Rows from block 9 of a small self-supervised image encoder, named by matrix and row number. Rows with one number belong to one neuron. Each number is 128 + 24 x the weight over its row's rms, rounded and kept within 0 to 255. All counts start at 0. After the name is the row's rms in percent of the matrix's.
Before each neuron's rows are labels from the 100 images, of 14848, where the neuron reaches its highest value: "strongest on" is what is common among them; "peak at" is the part of the image that holds the peak. Only what is clearly more common there than usual is listed. The data: photos with spoken descriptions (Open Images, Localized Narratives).
# fc1: MLP up (model.blocks.9.mlp.fc1.weight, 1536x256), inputs 0-127
# fc2: MLP down (model.blocks.9.mlp.fc2.weight, 256x1536, transposed), outputs 0-127

strongest on: text has "sky"
peak at: centre
fc1.366 074 [ 67 128 107 128 128 151  94 128 136 140  46 128 128 128 123 111 128 137 128  85  88 163 128 128 113 139 126 111 128 128  99 128 128 119 128 225 130 128 128  99 128  59 128 128 128 144 118 128 100 128 128 128 128 156 128 128 128 128 128 128 154 128  83 128 135  91 128 128 128 146 128 175 128  33 128 128 128 115 128 128 128 102 128 128 128 128 185 128 128 128 128 128 128 128 128 128 128 188 128 115 105 213 132 128 188 128 119 128 128  93 128  72 128 130 149 153 128 106 146 122 154 128  78 128 171 110  96 208]
fc2.366 102 [128 182 180  95 113 105 110 133 128 128  98 128 118 113 149 128 105 138 128 127 128  92 151 128 132  74 128 128 113 157 135 128 111 144 136 128 128 132  84 128 137 159  99 153 135  97 132 114 128 128 140 161 151 128 128 143 128 100 117 109 123 132 116 128  81 141 208 115 132 128 138  92 121  75  99  99 128 128 128  91 128  74 123 149  97 171  73 179 128 150 128 130 128 135 128 135 148 155 128 112 102 128 128 128 135 161 128 102 155 110 164  91 162  88 111 128 130 128 100  74 117 140 153  82 166 128 100  67]

strongest on: text has "table"
peak at: top left; top right
fc1.710 099 [128 122 128  94  83  84 129 128 157 136  97 122 128 109 108 103 121 128 150 128  99 128 174 128 128 131 126 113 134 128 128 132 124 128 134 173  98 141  75 192 128 129 135 128 128 128 128 128 128 128 160 128 137 125 128 128 128 128 128 137 174 128 111 128 128 115 128  81 128 128 128 128 128  73 169 128 128 128 153 128  81 119 123 128 128 128 165 135 179 150 131 140  98 128 128 128 128 154 114  71 117 157 128 128 154 103 128  65 128 128 155  55 128 162 169 128 128 137 109 121 128 128 128 128 135  97 113 113]
fc2.710 092 [172 128 128  97 121 128 162 128 128 128 157 128 129 128 165 128 128 128 128 128 141 128 146 136 128 129 128 140 100  75 128 126 128 109 128  83 196 128 109 128 128 128 126 128 108 128 128 128 128 132 153 128 122  76 128 128 178 128 119 128 128  89 209 145 111 201 128  79 128 128 128 128 128 128 143 109 105 128 128 128 116 161 141 128 115 128 128 124 128 128 128 160  76 128 128 127 126 143 128 128 128 115 166 112 128 150 128 152 104 140 128 192 100 127 128 134 128  75  97 128 151 128 128 101 128 128 128 128]

strongest on: text has "grass"
peak at: bottom centre
fc1.542 110 [156 163  82 128 115  71 176 171 142 128 128  92 128 104 183  68 191 128 153 128  72 128 128 219 128 182 147 140 119 147 128 109 143  94 113 137 132 128 128 128 128 112 128 138 128 128 128 128  96 117 168 159  72 128 132  97 128 167 128 128 128 128 128  98 137 128 143 128 197 128 137 128 128 154 128 127 133 128 128 181  93 152 147 128 166 128 166 128 115 118 128 165  79 128 113 128 128 128 128 150 128 128 128 169 128 128 128 112 122 128 128 128 107 128 128 128 128 128 112 128 128 128 128 138 128  75 128 132]
fc2.542 103 [128 128 123 134 127 128 118 128 163 128 128 128 101 114 153 128 128 158 202 107 128 128 128 125 136 147 110 128 128 128 128 128 125 128 128 128 128 128 128 128 128 128  80 128 128 128 128 151 128 116 128 128 149 103 128 170 128 128   0 161 128 128 125  79 166 178 128 128 103 130 128  97 128 141 128 128 152 164 173 128 128 151 128 149 128 128 128 104 143 124 128 128  98  95 128 152 128 128 128 128 128  76 128 128 170 144 128 128 128 165 128 128  91 162 128 133 127 128 128 139 128 109 128 151 141 111 128  89]

strongest on: text has "sky"; text has "trees"; text has "building"
peak at: top centre; top left
fc1.691 099 [ 96 155 142 128  55 128 128 128 128 129 128 128 150 123 151  99 128 128 128 128 114 128 128  89 128 130 140 113 128 140 119 128 128 128 128 128 128 148  77 121 135 104 128 140 130 113 105  77 133 128 128 163 188 128  50 128  97 128 152 128 125 148 103  76 128 128 156 128 179 128 192 124 109 128 128 118 170 128 128 128 103 128 128  92 128 128 128 129 128 105 137 128 136 165 128 183 128 171 128 128 111 158 118 174 128 128 128 128 128 206 147 128 128 128 127 128 103 100 153 128 128 128 128 111 159 125 128  61]
fc2.691 106 [198 128 128 128 145 128 128 162 178 128 128  99 138 140 128  96 128 111 126 103 159 131 194 128 128 179 110  73  86 159 128 136 128 174 124 128 128 119 114 128 128 129 153 138 114 108 128 142 128 128 126 113 128 128 128 144 128 110 209 128 128 128 128 128 129 128 102 128  62 128 172 128 128 128 181  90 128 128 100 128 144 116 131  75 128 180 122 114 128 121 128 118 142 112 100 128 162  95 128 160 136 144  52 158 125 128 128 128 120 128 104 144 128 112 128 121 152 129 112 136  77 128 132 128 128 128 132 120]

strongest on: text has "sky"
peak at: top left; top right
fc1.212 099 [110 128 128 128 128 128 128 128 154 103 105 128 116 129 128 128 128 171 200 128 128 128 130 128 128 136 150 128 128 128 156 109 152 130 176 128 128 128 128 128 129 103 103 128 126 136 121 112  66 128 131 128 128 128 128 179 159 138 128 128 128 144 100 138 148 155 152  46 128 189  84 128 128 128 173 128  98 123 128 149  85  97 128 149 128  79 128 124 128 110 128 139 128 128 128 128 124 177 146  94 128 126 128 128 145  93 128 108  99 128 128 128  63 167 128 113 128 128 128 128 127 129 128 128 138 116 125 146]
fc2.212 091 [134 128 128 128 128  75 154 147 115 124 155 129  83 128 176 103 128 122 106 130 146 128 160 125 115 136 128 128  72 152 128 163 128 128  89  46 128 128 148 128 128 116 128 169 128 128 128 128 100 128 121 128 128 128 163 140 128 158 133 128 128 145 165 128 162 128 128 127 128 166 137 128  86  95 143 128 112 140 128 162 128 177 128  77 129 128 128  94 112 128 119 128 128 128 128  60 128 118 128 128 128 128 128 185 128 104 128 128 117  94 128 175 128 128 166 150 121 193 147 128 160 128 117 147 128 128 128 128]

strongest on: text has "table"; text has "sitting"
peak at: centre
fc1.25 093 [128 128 133 162 128 144 128 107  95 128 147 124 128 128 128 128 128 128 128 128  86 171 147 128 105 167 161 190 160  96 123 128 152 128 171 128  99 163  71 151 119 171 170 128 128 128 128 128 128 128  82 128 128 128 121 155 143 128 128 128 119 192 128 128  86  93 128 117 195 128 128 137 141 128  58 133 128 128 113 188 118 213 169 136 128 128 145 128 128 128  71 128 129 220  88 128 128 128 128 175  99 128 175 133 128  95 128 128 128 150 128 193 131 128 128 146 123 128 135 128 128  71 128 128 128  86 128 128]
fc2.25 099 [110 128 164 135 128 120 166 128 122 115 100 128  90 128 128 128 128 153 108 128 128 128 137 132  73  54 116 148 187 128 116 104 128 133 127 128 128 128 128 104 125 110 128 128 120 128 128 101 128 128  69 128  53 128 190  90 128 128 128 128 128 117 128 128 128 128 128 120 137 128 128  65 128 128 106 230 128 128 128 128 123 151 122 157 134 143 128 205 128 128 128  82 128 145 128 146 188 128 128 143 128 128 147 178 128 116  39 128 152  83 128 128 172 189 128 128 121 128 128 128 128 128 128 128 128 128 128 128]

strongest on: text has "table"
peak at: centre
fc1.77 082 [128 128 136 128  66 128 152 128 101 128 130 128  68 120 100 128 152 128 128 128 128 164 180 128 128 139 128 128 128 114 140  56 128 106 128 128 118 155 126 125 131 155 128 112 128 128 128 128 128 128 128 128 167 128 156 117  80 128 128 128 150 128 128 122  94 128 128 128 147 123 134 128 121 128 123 128 128 128 101 182 120 142 124 128 128 128 128 128 128 151 128 128 128 128 128 128 136 128 128 128 128 128 128 128 120  55 128 128 128 128 152 136 128 118 128 142 128 128 132  76 170 128 128 181 109 128 136 128]
fc2.77 089 [104 128 165 135  83 117 145 173 151 116 123 183 176 193  89 128 126 137 111 128 115  97 118 128 125 128 128 128 118 101 119 107 128 128 160 196  71 124  99 128 128 117 103  82 128 128 149 121 174  95 124 105  41 128 128 106  96 128 135 129  92  95 128 128 150 128 106 128 118 106 135 128 169 128 128 168 138 128 128 169 160 126  86 127 165 103 131 128 122 129 128 142 128  86 113 165 127 128 128 104 128 128 128 111 128 141 107 109 128 128 128  73 128  93 128 128 113 128 106 128 128 128 128 128 126 175 134 128]

strongest on: text has "sky"; text has "buildings"
peak at: centre
fc1.237 094 [128 128 128 128  98 126 128  97 128 197 128 128 128 128 128 151 150 162  87 128  98 128 128 128 128 128 115 128  63 128 155  85  75 128 157 150 110 128 128 135 128 128 128  72 128 194 110 140  81 128 128 128 143 120 138 128 128 128 128 128 128 196 128 130 142 165 155  54 128 143 141 128 128 128 135 172  99 128 128 128  81 128 128 118 128 128 155 155  79 128 128 128 128 104 137 119 128 157 116 128 128 128 128 128 128  39 128 128  94 128 128 128 119 114 128 151  86  56 128 128 171 128 128 152 128 121 128 144]
fc2.237 092 [128 121 128 128 128 128 162 128 136 137 128 128 128 128 128 128 135 128 176 128 128 128 128 128 128 128 128 124 128 155 128 128 128 128 170 128 128 128 128 128 128 217 128 128 128 128 128 128 128  85 128 128 128 128 128 128 128 128 140  79 128 147 128 128 107  81 128 128 177 128 128 128 128 128 128 128 128 139 128 128 128 154 128 128 138 128 143 128 128  68 128 144 128 128 128 128 128 128 128 110 110  74 179 128 128 141 128 128 128 170 128 103 128 211 128  82 128 128 142 128 163 128 128 100  92 128 128 126]

strongest on: text has "sky"
peak at: bottom left; bottom right
fc1.247 104 [200 215 128 128 128 128 128 111 128 200 127 175 128 162 128 158 177 128 128 141  92 128 128 149 128 128 157  83 112  74 128 128 128 128 128 166 138 128 128 128 124 128 144 128  97 128 128 128 128 128 128 140 128 128 130 128 128 128  73 128 128 128 128 107 105 128 128 128 130 128 184 159 118 128 128 156 115  90 128  98 128 107 153 128 128 138 128 128 152 125 128 168  91 128 158 171 128 170 131 128 128 147 128 128  83 104 128 128 116 176 220 128 130 128 128 120 128 128 136 128 128 128 128 161 148 128 122 128]
fc2.247 096 [172 128 128 128 128  89 128  99   0 128 128 128 128 128 128 128 169 128 128 128  53 128 126 111 128 128 128 128 128 128 129 128 128  77 128 128 128 128 128 128 128 128 128 128 128 128  99 128 128 128 128 128 128 128 128 134 164 128 128 143 128 157 128 153 121 171 128 107 149 128 128 128 128 128 132 128 128 128 122 128 101 128 128 128 128 128 128 128 128 128 128 128 128 128 128 128 128 128 128 128 128 172 128 117 128 112 138 122 128 122 128 128 128 128 128 128 128 128 192 128 117 128 122 128  80  95 122 142]

strongest on: text has "sky"; text has "trees"; text has "buildings"; text has "grass"
peak at: bottom centre
fc1.503 111 [116 128 110  99 128 128 118 148 128 128 127 176 128 128 160 123 137 128 128 192 113 152 128 178 161 199 101 109 128  94 128 119 151  83 128 108 128 128  99 149 155 125 121 128 128 128 135 128 128 174 110 157 177  90 171 128 128 160  99 116 118 128 165 104 128 162 128 129 128 128 159 128 104 128 106 128 165 115 144 110  89 162 128 152 128 164 128 104 101 135 128 128 104 142 103 138 181 128 180  66 152 128 128 171 117 128 128 128 128 128 170 145 164 128 128 128  81 128 124 128 177  59 136 159 128 117 137  45]
fc2.503 106 [128 175 128 146 128 128 128 128  79 138 113 128 128 150 128 185  88 128 148 172 117 138 109 128 128 210 128 128 128 128 181 160 167  96 128  71  83 109 128 128 168 128 128 128 128 128 118 128 128 128 123 187 128 128 128 128 121 105 222 128 148 182 141  88  94 115 128 128 128 128 128 140  97 124 128 128 131 128 128 128 128 128  94 128 128 128 113 128 186 144 123  96 159 190 107 128 128 128 128 128 128 111 129  88  97 128 128 108 167 128 154 128 161 134 140 126 128 128 151  70 137  74 128 128 128 128  99  97]

strongest on: text has "sky"; text has "trees"
peak at: top right
fc1.430 103 [128 139 117 112 128 128 128 144 111 128 117 183 128  90 128 169 128 170 128 131 126 193 128 128 157 134 128 128 128 128 128 128 133  40 128 133 128 138 128 128  94 128 128 128 128 141 128 128 128 128 128 128 165 176 142 128 128 128 128 128 143 138  84 128 123 101 128 128 128 128 128 199 159 128 128 148 108 108 128 128 108 128 142 128 128 128 128 128 128 128 124 128 143 128 159 128 128 170  99 142 128 128 128 160 114 164 128 204 128 226 176 128  85  67 146 128 128 128 128 128 128 137 110 128 215  93 128 128]
fc2.430 129 [175 107 104 101 138 102 121 192 164 160 128 108 128 128 128 128  98 133 135 128 161 128 128  88 169 128 118  76 100 187 128 128  77 104 111 128 128 156 123  68 118 128 128 128 136 128 128 115 128 199 128 109 164 137 128 128 111 128  84 128 128 128 145 128 128 157 128 117 128 160 128 157  85 128 168  97 128 128 128  82 128 128 128 128 128 128 128  67 124 128 179 128 130 128  95 154 128 116 128 107 142 140  89 128 155 152 152 128 128 208 128 128 101 128 125 129 128 154 105 128 198 128 145 128 208 102 128 117]