python train.py --model="self-supervised image encoder" --projector_out=256 --temperature=0.1 --target_momentum=0.99 --decay_fraction=0.4 --final_lr_fraction=0.1
Rows from block 7 of a small self-supervised image encoder, named by matrix and row number. Rows with one number belong to one neuron. Each number is 200 + 30 x the weight over its row's rms, rounded and kept within 0 to 999. All counts start at 0.
After each neuron's rows are labels from the 100 images, of 14848, where the neuron reaches its highest value: "top examples" is what is common among them. Only what is clearly more common there than usual is listed. The data: photos with spoken descriptions (Open Images, Localized Narratives). In brackets: how many of the 100, against the usual share in percent.
# fc1: MLP up (model.blocks.7.mlp.fc1.weight, 768x128), inputs 86-127
# fc2: MLP down (model.blocks.7.mlp.fc2.weight, 128x768, transposed), outputs 86-127

fc1.325,240,208,122,200,209,179,200,200,160,200,217,200,200,213,200,202,200,205,154,200,234,197,200,200,213,272,145,271,184,200,200,189,161,200,200,200,196,200,192,182,200,217
fc2.325,218,182,192,200,216,231,184,244,168,230,200,173,206,200,200,202,284,214,196,149,239,222,213,227,242,258,184,231,200,128,202,180,200,197,200,133,193,172,157,157,200,233
top examples: text has "man" (29 vs 12)

fc1.233,158,200,165,213,226,196,200,221,108,85,232,200,222,200,143,271,200,200,185,200,200,143,200,200,225,200,200,200,186,200,288,200,200,200,200,200,210,200,200,200,288,200
fc2.233,200,200,219,128,200,246,152,281,267,262,187,200,160,200,233,200,200,200,200,319,200,200,200,237,203,200,200,200,200,200,237,200,200,200,200,200,200,158,190,200,200,147
top examples: text has "lights" (36 vs 7.8)

fc1.703,200,200,153,200,231,178,157,200,200,245,257,200,288,250,200,200,200,174,220,200,166,187,200,193,173,244,176,248,161,200,200,200,200,200,200,200,200,200,200,200,200,200
fc2.703,283,200,200,228,171,200,194,182,173,185,200,260,236,200,174,200,204,289,171,121,230,200,200,200,200,228,200,200,200,200,191,200,210,200,210,141,200,119,200,200,200,200
top examples: text has "dark" (26 vs 2.1)

fc1.113,200,190,200,233,200,122,200,212,200,200,167,200,302,200,239,200,200,200,200,169,200,209,200,200,199,200,200,164,200,200,200,254,200,200,158,200,89,230,246,151,200,163
fc2.113,178,183,200,200,217,177,200,120,200,234,200,254,200,240,200,202,200,131,239,200,200,200,200,200,234,200,297,161,200,200,200,143,200,227,200,200,282,209,202,259,222,200
top examples: text has "sky" (49 vs 24.5); text has "grass" (31 vs 9.7)

fc1.287,200,200,148,200,200,185,200,200,200,200,200,231,200,244,110,200,200,200,158,197,200,200,200,200,200,208,151,247,184,225,200,197,200,200,200,200,200,200,200,204,200,200
fc2.287,212,200,200,200,200,189,200,175,174,194,169,200,229,200,200,195,200,263,200,97,200,200,244,200,246,215,171,206,200,185,200,200,200,200,200,176,174,143,200,200,200,200
top examples: text has "black" (25 vs 9.7)

fc1.84,216,105,120,200,237,200,219,200,134,223,200,256,200,200,180,219,200,245,152,167,235,144,200,200,177,205,163,200,200,163,216,200,200,200,166,200,200,158,218,200,267,200
fc2.84,200,200,154,256,199,200,200,200,200,200,200,200,234,200,150,200,200,261,199,194,230,117,200,200,234,173,175,244,200,138,200,200,215,200,216,136,200,158,200,180,200,215
top examples: text has "woman" (27 vs 8.9)

fc1.653,217,146,200,136,237,189,200,200,67,141,235,223,200,189,215,206,151,200,200,191,169,158,219,200,221,200,200,200,200,200,200,200,200,200,200,200,267,178,200,175,200,200
fc2.653,167,239,165,114,246,200,183,197,200,200,227,202,200,198,200,191,200,223,260,200,200,200,200,200,188,200,187,219,169,261,200,202,213,200,200,234,200,242,200,218,200,191
top examples: text has "lights" (47 vs 7.8)

fc1.386,200,200,200,200,200,200,200,200,200,200,228,244,200,200,178,200,128,205,155,182,125,242,214,200,200,260,200,200,200,178,200,200,175,200,200,223,200,200,200,200,198,200
fc2.386,112,200,200,200,208,200,200,200,200,200,172,224,119,200,220,200,200,200,200,278,161,203,200,200,272,200,200,200,200,202,200,200,200,200,200,207,200,326,200,200,200,200
top examples: text has "sky" (61 vs 24.5)

fc1.582,195,197,194,161,224,200,157,167,153,242,198,235,204,200,200,253,136,125,203,180,200,193,221,200,236,209,200,205,164,239,181,200,200,200,200,250,200,198,200,111,198,200
fc2.582,207,193,197,193,200,202,270,226,188,200,200,143,200,296,262,233,200,200,186,236,200,200,204,177,179,170,191,214,200,200,200,200,237,196,213,228,171,200,200,188,200,200
top examples: text has "white" (33 vs 11.4); text has "color" (32 vs 13.4)

fc1.419,200,226,200,200,199,159,200,200,156,200,229,200,200,256,162,200,200,198,200,155,166,200,200,271,203,239,200,200,131,157,200,214,168,200,200,200,200,200,200,200,181,184
fc2.419,192,159,243,200,200,238,216,240,204,218,200,200,258,200,210,135,191,200,240,200,206,200,197,166,241,102,249,197,241,200,224,228,214,227,239,175,200,193,200,200,166,146
top examples: text has "black" (26 vs 9.7)

fc1.305,258,139,115,200,200,200,164,264,200,208,228,220,200,200,155,200,211,200,136,147,209,162,200,200,200,282,172,200,200,200,200,200,200,200,200,166,200,200,170,200,200,200
fc2.305,200,200,191,253,215,200,249,294,200,200,200,161,253,230,200,200,200,200,200,123,200,200,237,200,236,238,200,242,200,134,186,200,200,230,200,126,219,200,200,200,200,200
top examples: text has "woman" (28 vs 8.9)

fc1.300,200,250,200,166,203,166,266,185,200,200,200,200,229,220,200,254,157,113,200,183,135,210,200,200,200,200,200,200,200,200,153,169,200,200,174,280,254,261,255,141,200,200
fc2.300,200,193,158,200,200,200,200,200,200,200,160,200,293,200,200,203,252,200,245,200,236,200,200,195,200,179,200,252,178,224,245,240,200,200,200,200,200,200,204,200,203,120
top examples: text has "sky" (69 vs 24.5); text has "trees" (60 vs 27.1); text has "grass" (27 vs 9.7)

fc1.61,200,200,182,200,200,200,200,200,200,200,198,200,200,200,200,200,167,200,184,184,200,200,200,200,206,229,145,200,191,200,200,200,200,212,145,214,197,188,200,177,200,200
fc2.61,200,200,233,200,200,200,196,303,200,204,200,227,200,200,200,195,200,282,225,153,200,200,200,200,200,200,200,200,327,200,200,200,200,200,200,148,200,130,200,259,200,200
top examples: text has "sitting" (36 vs 15.1)

fc1.67,200,138,200,200,230,167,145,294,200,200,265,221,331,200,161,211,143,200,181,200,200,200,200,200,202,200,199,258,159,194,139,200,218,200,171,200,200,200,200,200,200,200
fc2.67,219,200,200,200,172,200,200,224,200,260,200,200,200,200,174,200,177,200,200,174,268,200,277,222,200,218,200,200,123,200,196,187,207,244,200,126,200,144,200,200,200,200
top examples: text has "dark" (37 vs 2.1)

fc1.406,200,200,200,242,200,203,220,200,225,215,248,200,200,200,203,173,200,200,220,183,206,200,200,200,247,272,200,212,200,200,163,220,200,200,200,251,200,200,245,189,200,126
fc2.406,200,222,189,159,250,177,191,80,200,200,200,200,234,200,217,124,225,198,246,226,201,200,200,137,176,158,200,220,200,274,200,240,202,157,200,202,200,204,207,242,200,200
top examples: text has "table" (33 vs 13)

fc1.349,200,200,200,130,200,200,200,200,200,200,200,200,196,200,200,169,136,200,236,179,168,201,226,226,200,200,127,200,166,145,200,200,159,190,212,263,158,150,200,200,176,200
fc2.349,173,216,210,211,222,200,181,185,203,140,152,200,215,220,200,176,193,235,195,200,221,165,198,201,181,165,200,187,208,200,279,217,262,225,276,200,240,125,200,225,200,134
top examples: text has "sky" (54 vs 24.5)

fc1.108,200,200,152,166,248,201,188,250,200,200,264,258,200,259,153,200,169,200,206,184,193,189,200,222,200,227,152,200,200,252,200,207,172,200,200,200,200,158,200,200,200,200
fc2.108,223,203,200,200,141,200,235,210,182,200,156,200,232,200,130,196,154,270,184,163,218,200,250,177,228,217,207,220,205,183,189,180,164,200,208,143,220,134,200,183,169,205
top examples: text has "dark" (26 vs 2.1)

fc1.684,206,200,178,171,200,200,246,165,200,200,235,250,200,200,200,231,200,200,228,161,223,200,200,241,257,233,121,200,200,161,200,262,200,154,200,200,200,200,200,209,200,200
fc2.684,207,200,187,199,200,200,124,200,161,203,200,200,200,204,131,222,192,238,200,177,200,203,148,213,200,200,255,200,200,180,200,200,203,227,260,229,98,274,200,200,206,200
top examples: text has "white" (28 vs 11.4); text has "black" (25 vs 9.7)

fc1.471,200,227,205,200,200,226,200,200,230,171,194,182,257,200,200,196,220,136,200,187,180,160,178,200,216,200,245,200,214,114,214,222,180,189,164,220,149,165,200,196,212,195
fc2.471,227,192,167,207,200,168,192,233,156,200,235,200,165,203,200,200,195,239,207,311,200,219,196,174,200,228,166,200,200,260,159,179,207,232,239,200,200,199,200,200,193,222
top examples: text has "plants" (42 vs 9.8); text has "flowers" (34 vs 3.1); text has "grass" (26 vs 9.7)

fc1.550,200,78,200,200,286,200,93,215,200,198,200,226,205,200,200,200,157,200,181,162,200,200,200,200,200,200,200,187,179,192,200,246,253,200,173,200,200,200,200,200,200,171
fc2.550,200,284,200,200,200,168,199,126,200,240,200,248,266,200,181,208,199,175,190,200,200,171,218,200,161,201,201,240,200,204,215,133,200,200,241,202,200,200,200,227,200,200
top examples: text has "wall" (49 vs 20.1)

fc1.612,198,201,184,182,174,200,259,211,200,215,279,246,200,200,200,200,200,200,200,183,273,200,200,289,200,182,173,200,200,200,200,200,267,200,200,223,200,188,200,200,169,200
fc2.612,200,280,158,200,231,200,200,172,200,235,200,200,200,181,200,184,200,115,219,167,200,200,175,200,200,200,200,221,200,200,200,200,200,200,258,200,193,250,179,187,246,225
top examples: text has "black" (26 vs 9.7)

fc1.495,163,173,200,200,200,209,200,200,200,265,200,200,225,200,261,207,170,200,178,182,200,200,200,200,200,175,200,200,180,200,198,216,285,200,193,200,200,200,213,200,200,200
fc2.495,212,211,200,177,177,200,200,200,256,139,200,200,200,200,200,200,183,200,192,118,200,200,200,200,200,200,149,193,200,200,200,224,200,200,261,118,200,200,200,200,213,200
top examples: text has "grass" (25 vs 9.7)

fc1.255,237,195,171,200,264,200,200,200,200,122,250,188,200,149,200,200,216,223,255,189,191,175,180,200,200,200,200,200,200,200,200,200,200,174,200,244,206,141,271,200,115,200
fc2.255,200,101,198,200,200,200,149,200,200,200,200,228,200,185,309,200,200,200,248,102,200,200,200,115,200,238,200,195,209,200,200,272,200,70,200,200,200,200,200,241,200,200
top examples: text has "table" (31 vs 13)

fc1.457,200,200,158,177,236,200,200,126,240,200,239,224,218,291,200,241,200,200,174,200,200,200,259,200,200,240,175,200,200,171,200,200,188,169,200,214,187,200,232,113,193,200
fc2.457,253,175,200,185,201,200,200,186,184,200,200,125,200,257,266,224,210,200,163,216,179,200,119,200,172,202,200,260,200,148,205,200,178,221,208,308,175,200,201,174,200,270
top examples: text has "color" (40 vs 13.4); text has "white" (33 vs 11.4)

fc1.263,259,200,221,71,232,196,150,200,240,200,200,200,212,200,202,203,60,165,154,190,153,200,219,200,203,209,235,167,200,200,226,174,202,194,234,206,200,200,188,200,175,200
fc2.263,200,200,254,154,199,174,200,200,232,155,198,205,202,132,194,167,149,177,252,279,150,160,188,149,180,169,259,155,200,253,207,189,200,214,271,200,247,203,206,214,200,200
top examples: text has "wall" (42 vs 20.1)

fc1.180,234,184,200,200,200,192,200,199,281,223,240,256,211,200,203,200,200,218,197,174,240,200,177,176,200,200,200,200,132,200,200,230,252,200,199,200,200,200,198,253,170,166
fc2.180,200,234,197,200,198,210,200,200,200,200,200,200,199,200,200,200,220,242,198,86,169,189,149,216,173,213,215,200,200,200,200,200,125,264,200,233,200,200,158,200,208,196
top examples: text has "dark" (26 vs 2.1)

fc1.491,200,286,130,200,200,170,200,200,272,136,200,257,266,276,200,270,200,200,200,186,173,257,230,200,200,200,200,200,138,200,281,260,200,200,170,200,200,200,208,200,200,200
fc2.491,200,264,164,200,200,200,233,200,220,79,285,236,188,269,171,193,200,200,196,200,221,200,200,123,214,223,182,194,200,200,200,200,200,200,200,148,200,190,194,256,204,195
top examples: text has "grass" (28 vs 9.7)

fc1.728,243,200,200,150,234,184,154,172,167,200,223,219,216,200,200,232,191,200,151,174,272,104,209,156,243,184,200,200,200,200,161,188,200,145,195,195,251,200,202,197,200,200
fc2.728,200,200,200,200,223,200,170,220,200,142,200,180,200,250,200,200,231,184,222,152,196,200,227,167,200,193,200,228,195,200,200,206,281,185,221,190,200,228,200,241,200,200
top examples: text has "white" (28 vs 11.4)

fc1.665,200,175,171,200,242,200,200,238,170,200,200,243,214,200,200,200,200,200,169,165,200,200,200,199,228,200,219,200,200,200,114,200,205,200,200,200,200,200,200,200,200,200
fc2.665,200,200,239,200,151,200,200,200,200,200,148,200,200,200,200,200,200,200,200,115,200,200,197,200,200,200,244,200,200,200,200,200,200,200,200,184,200,200,200,200,200,200
top examples: text has "dark" (27 vs 2.1); text has "black" (27 vs 9.7)

fc1.631,200,158,260,200,200,118,177,200,200,163,221,200,253,240,200,209,221,200,200,200,163,220,258,200,200,200,182,155,176,200,200,201,200,200,200,200,196,197,200,145,200,200
fc2.631,242,189,203,179,208,189,200,155,164,200,251,177,237,200,201,259,200,200,232,200,200,197,144,197,243,200,244,205,220,225,163,164,200,200,240,215,242,255,200,211,200,200
top examples: text has "sky" (59 vs 24.5)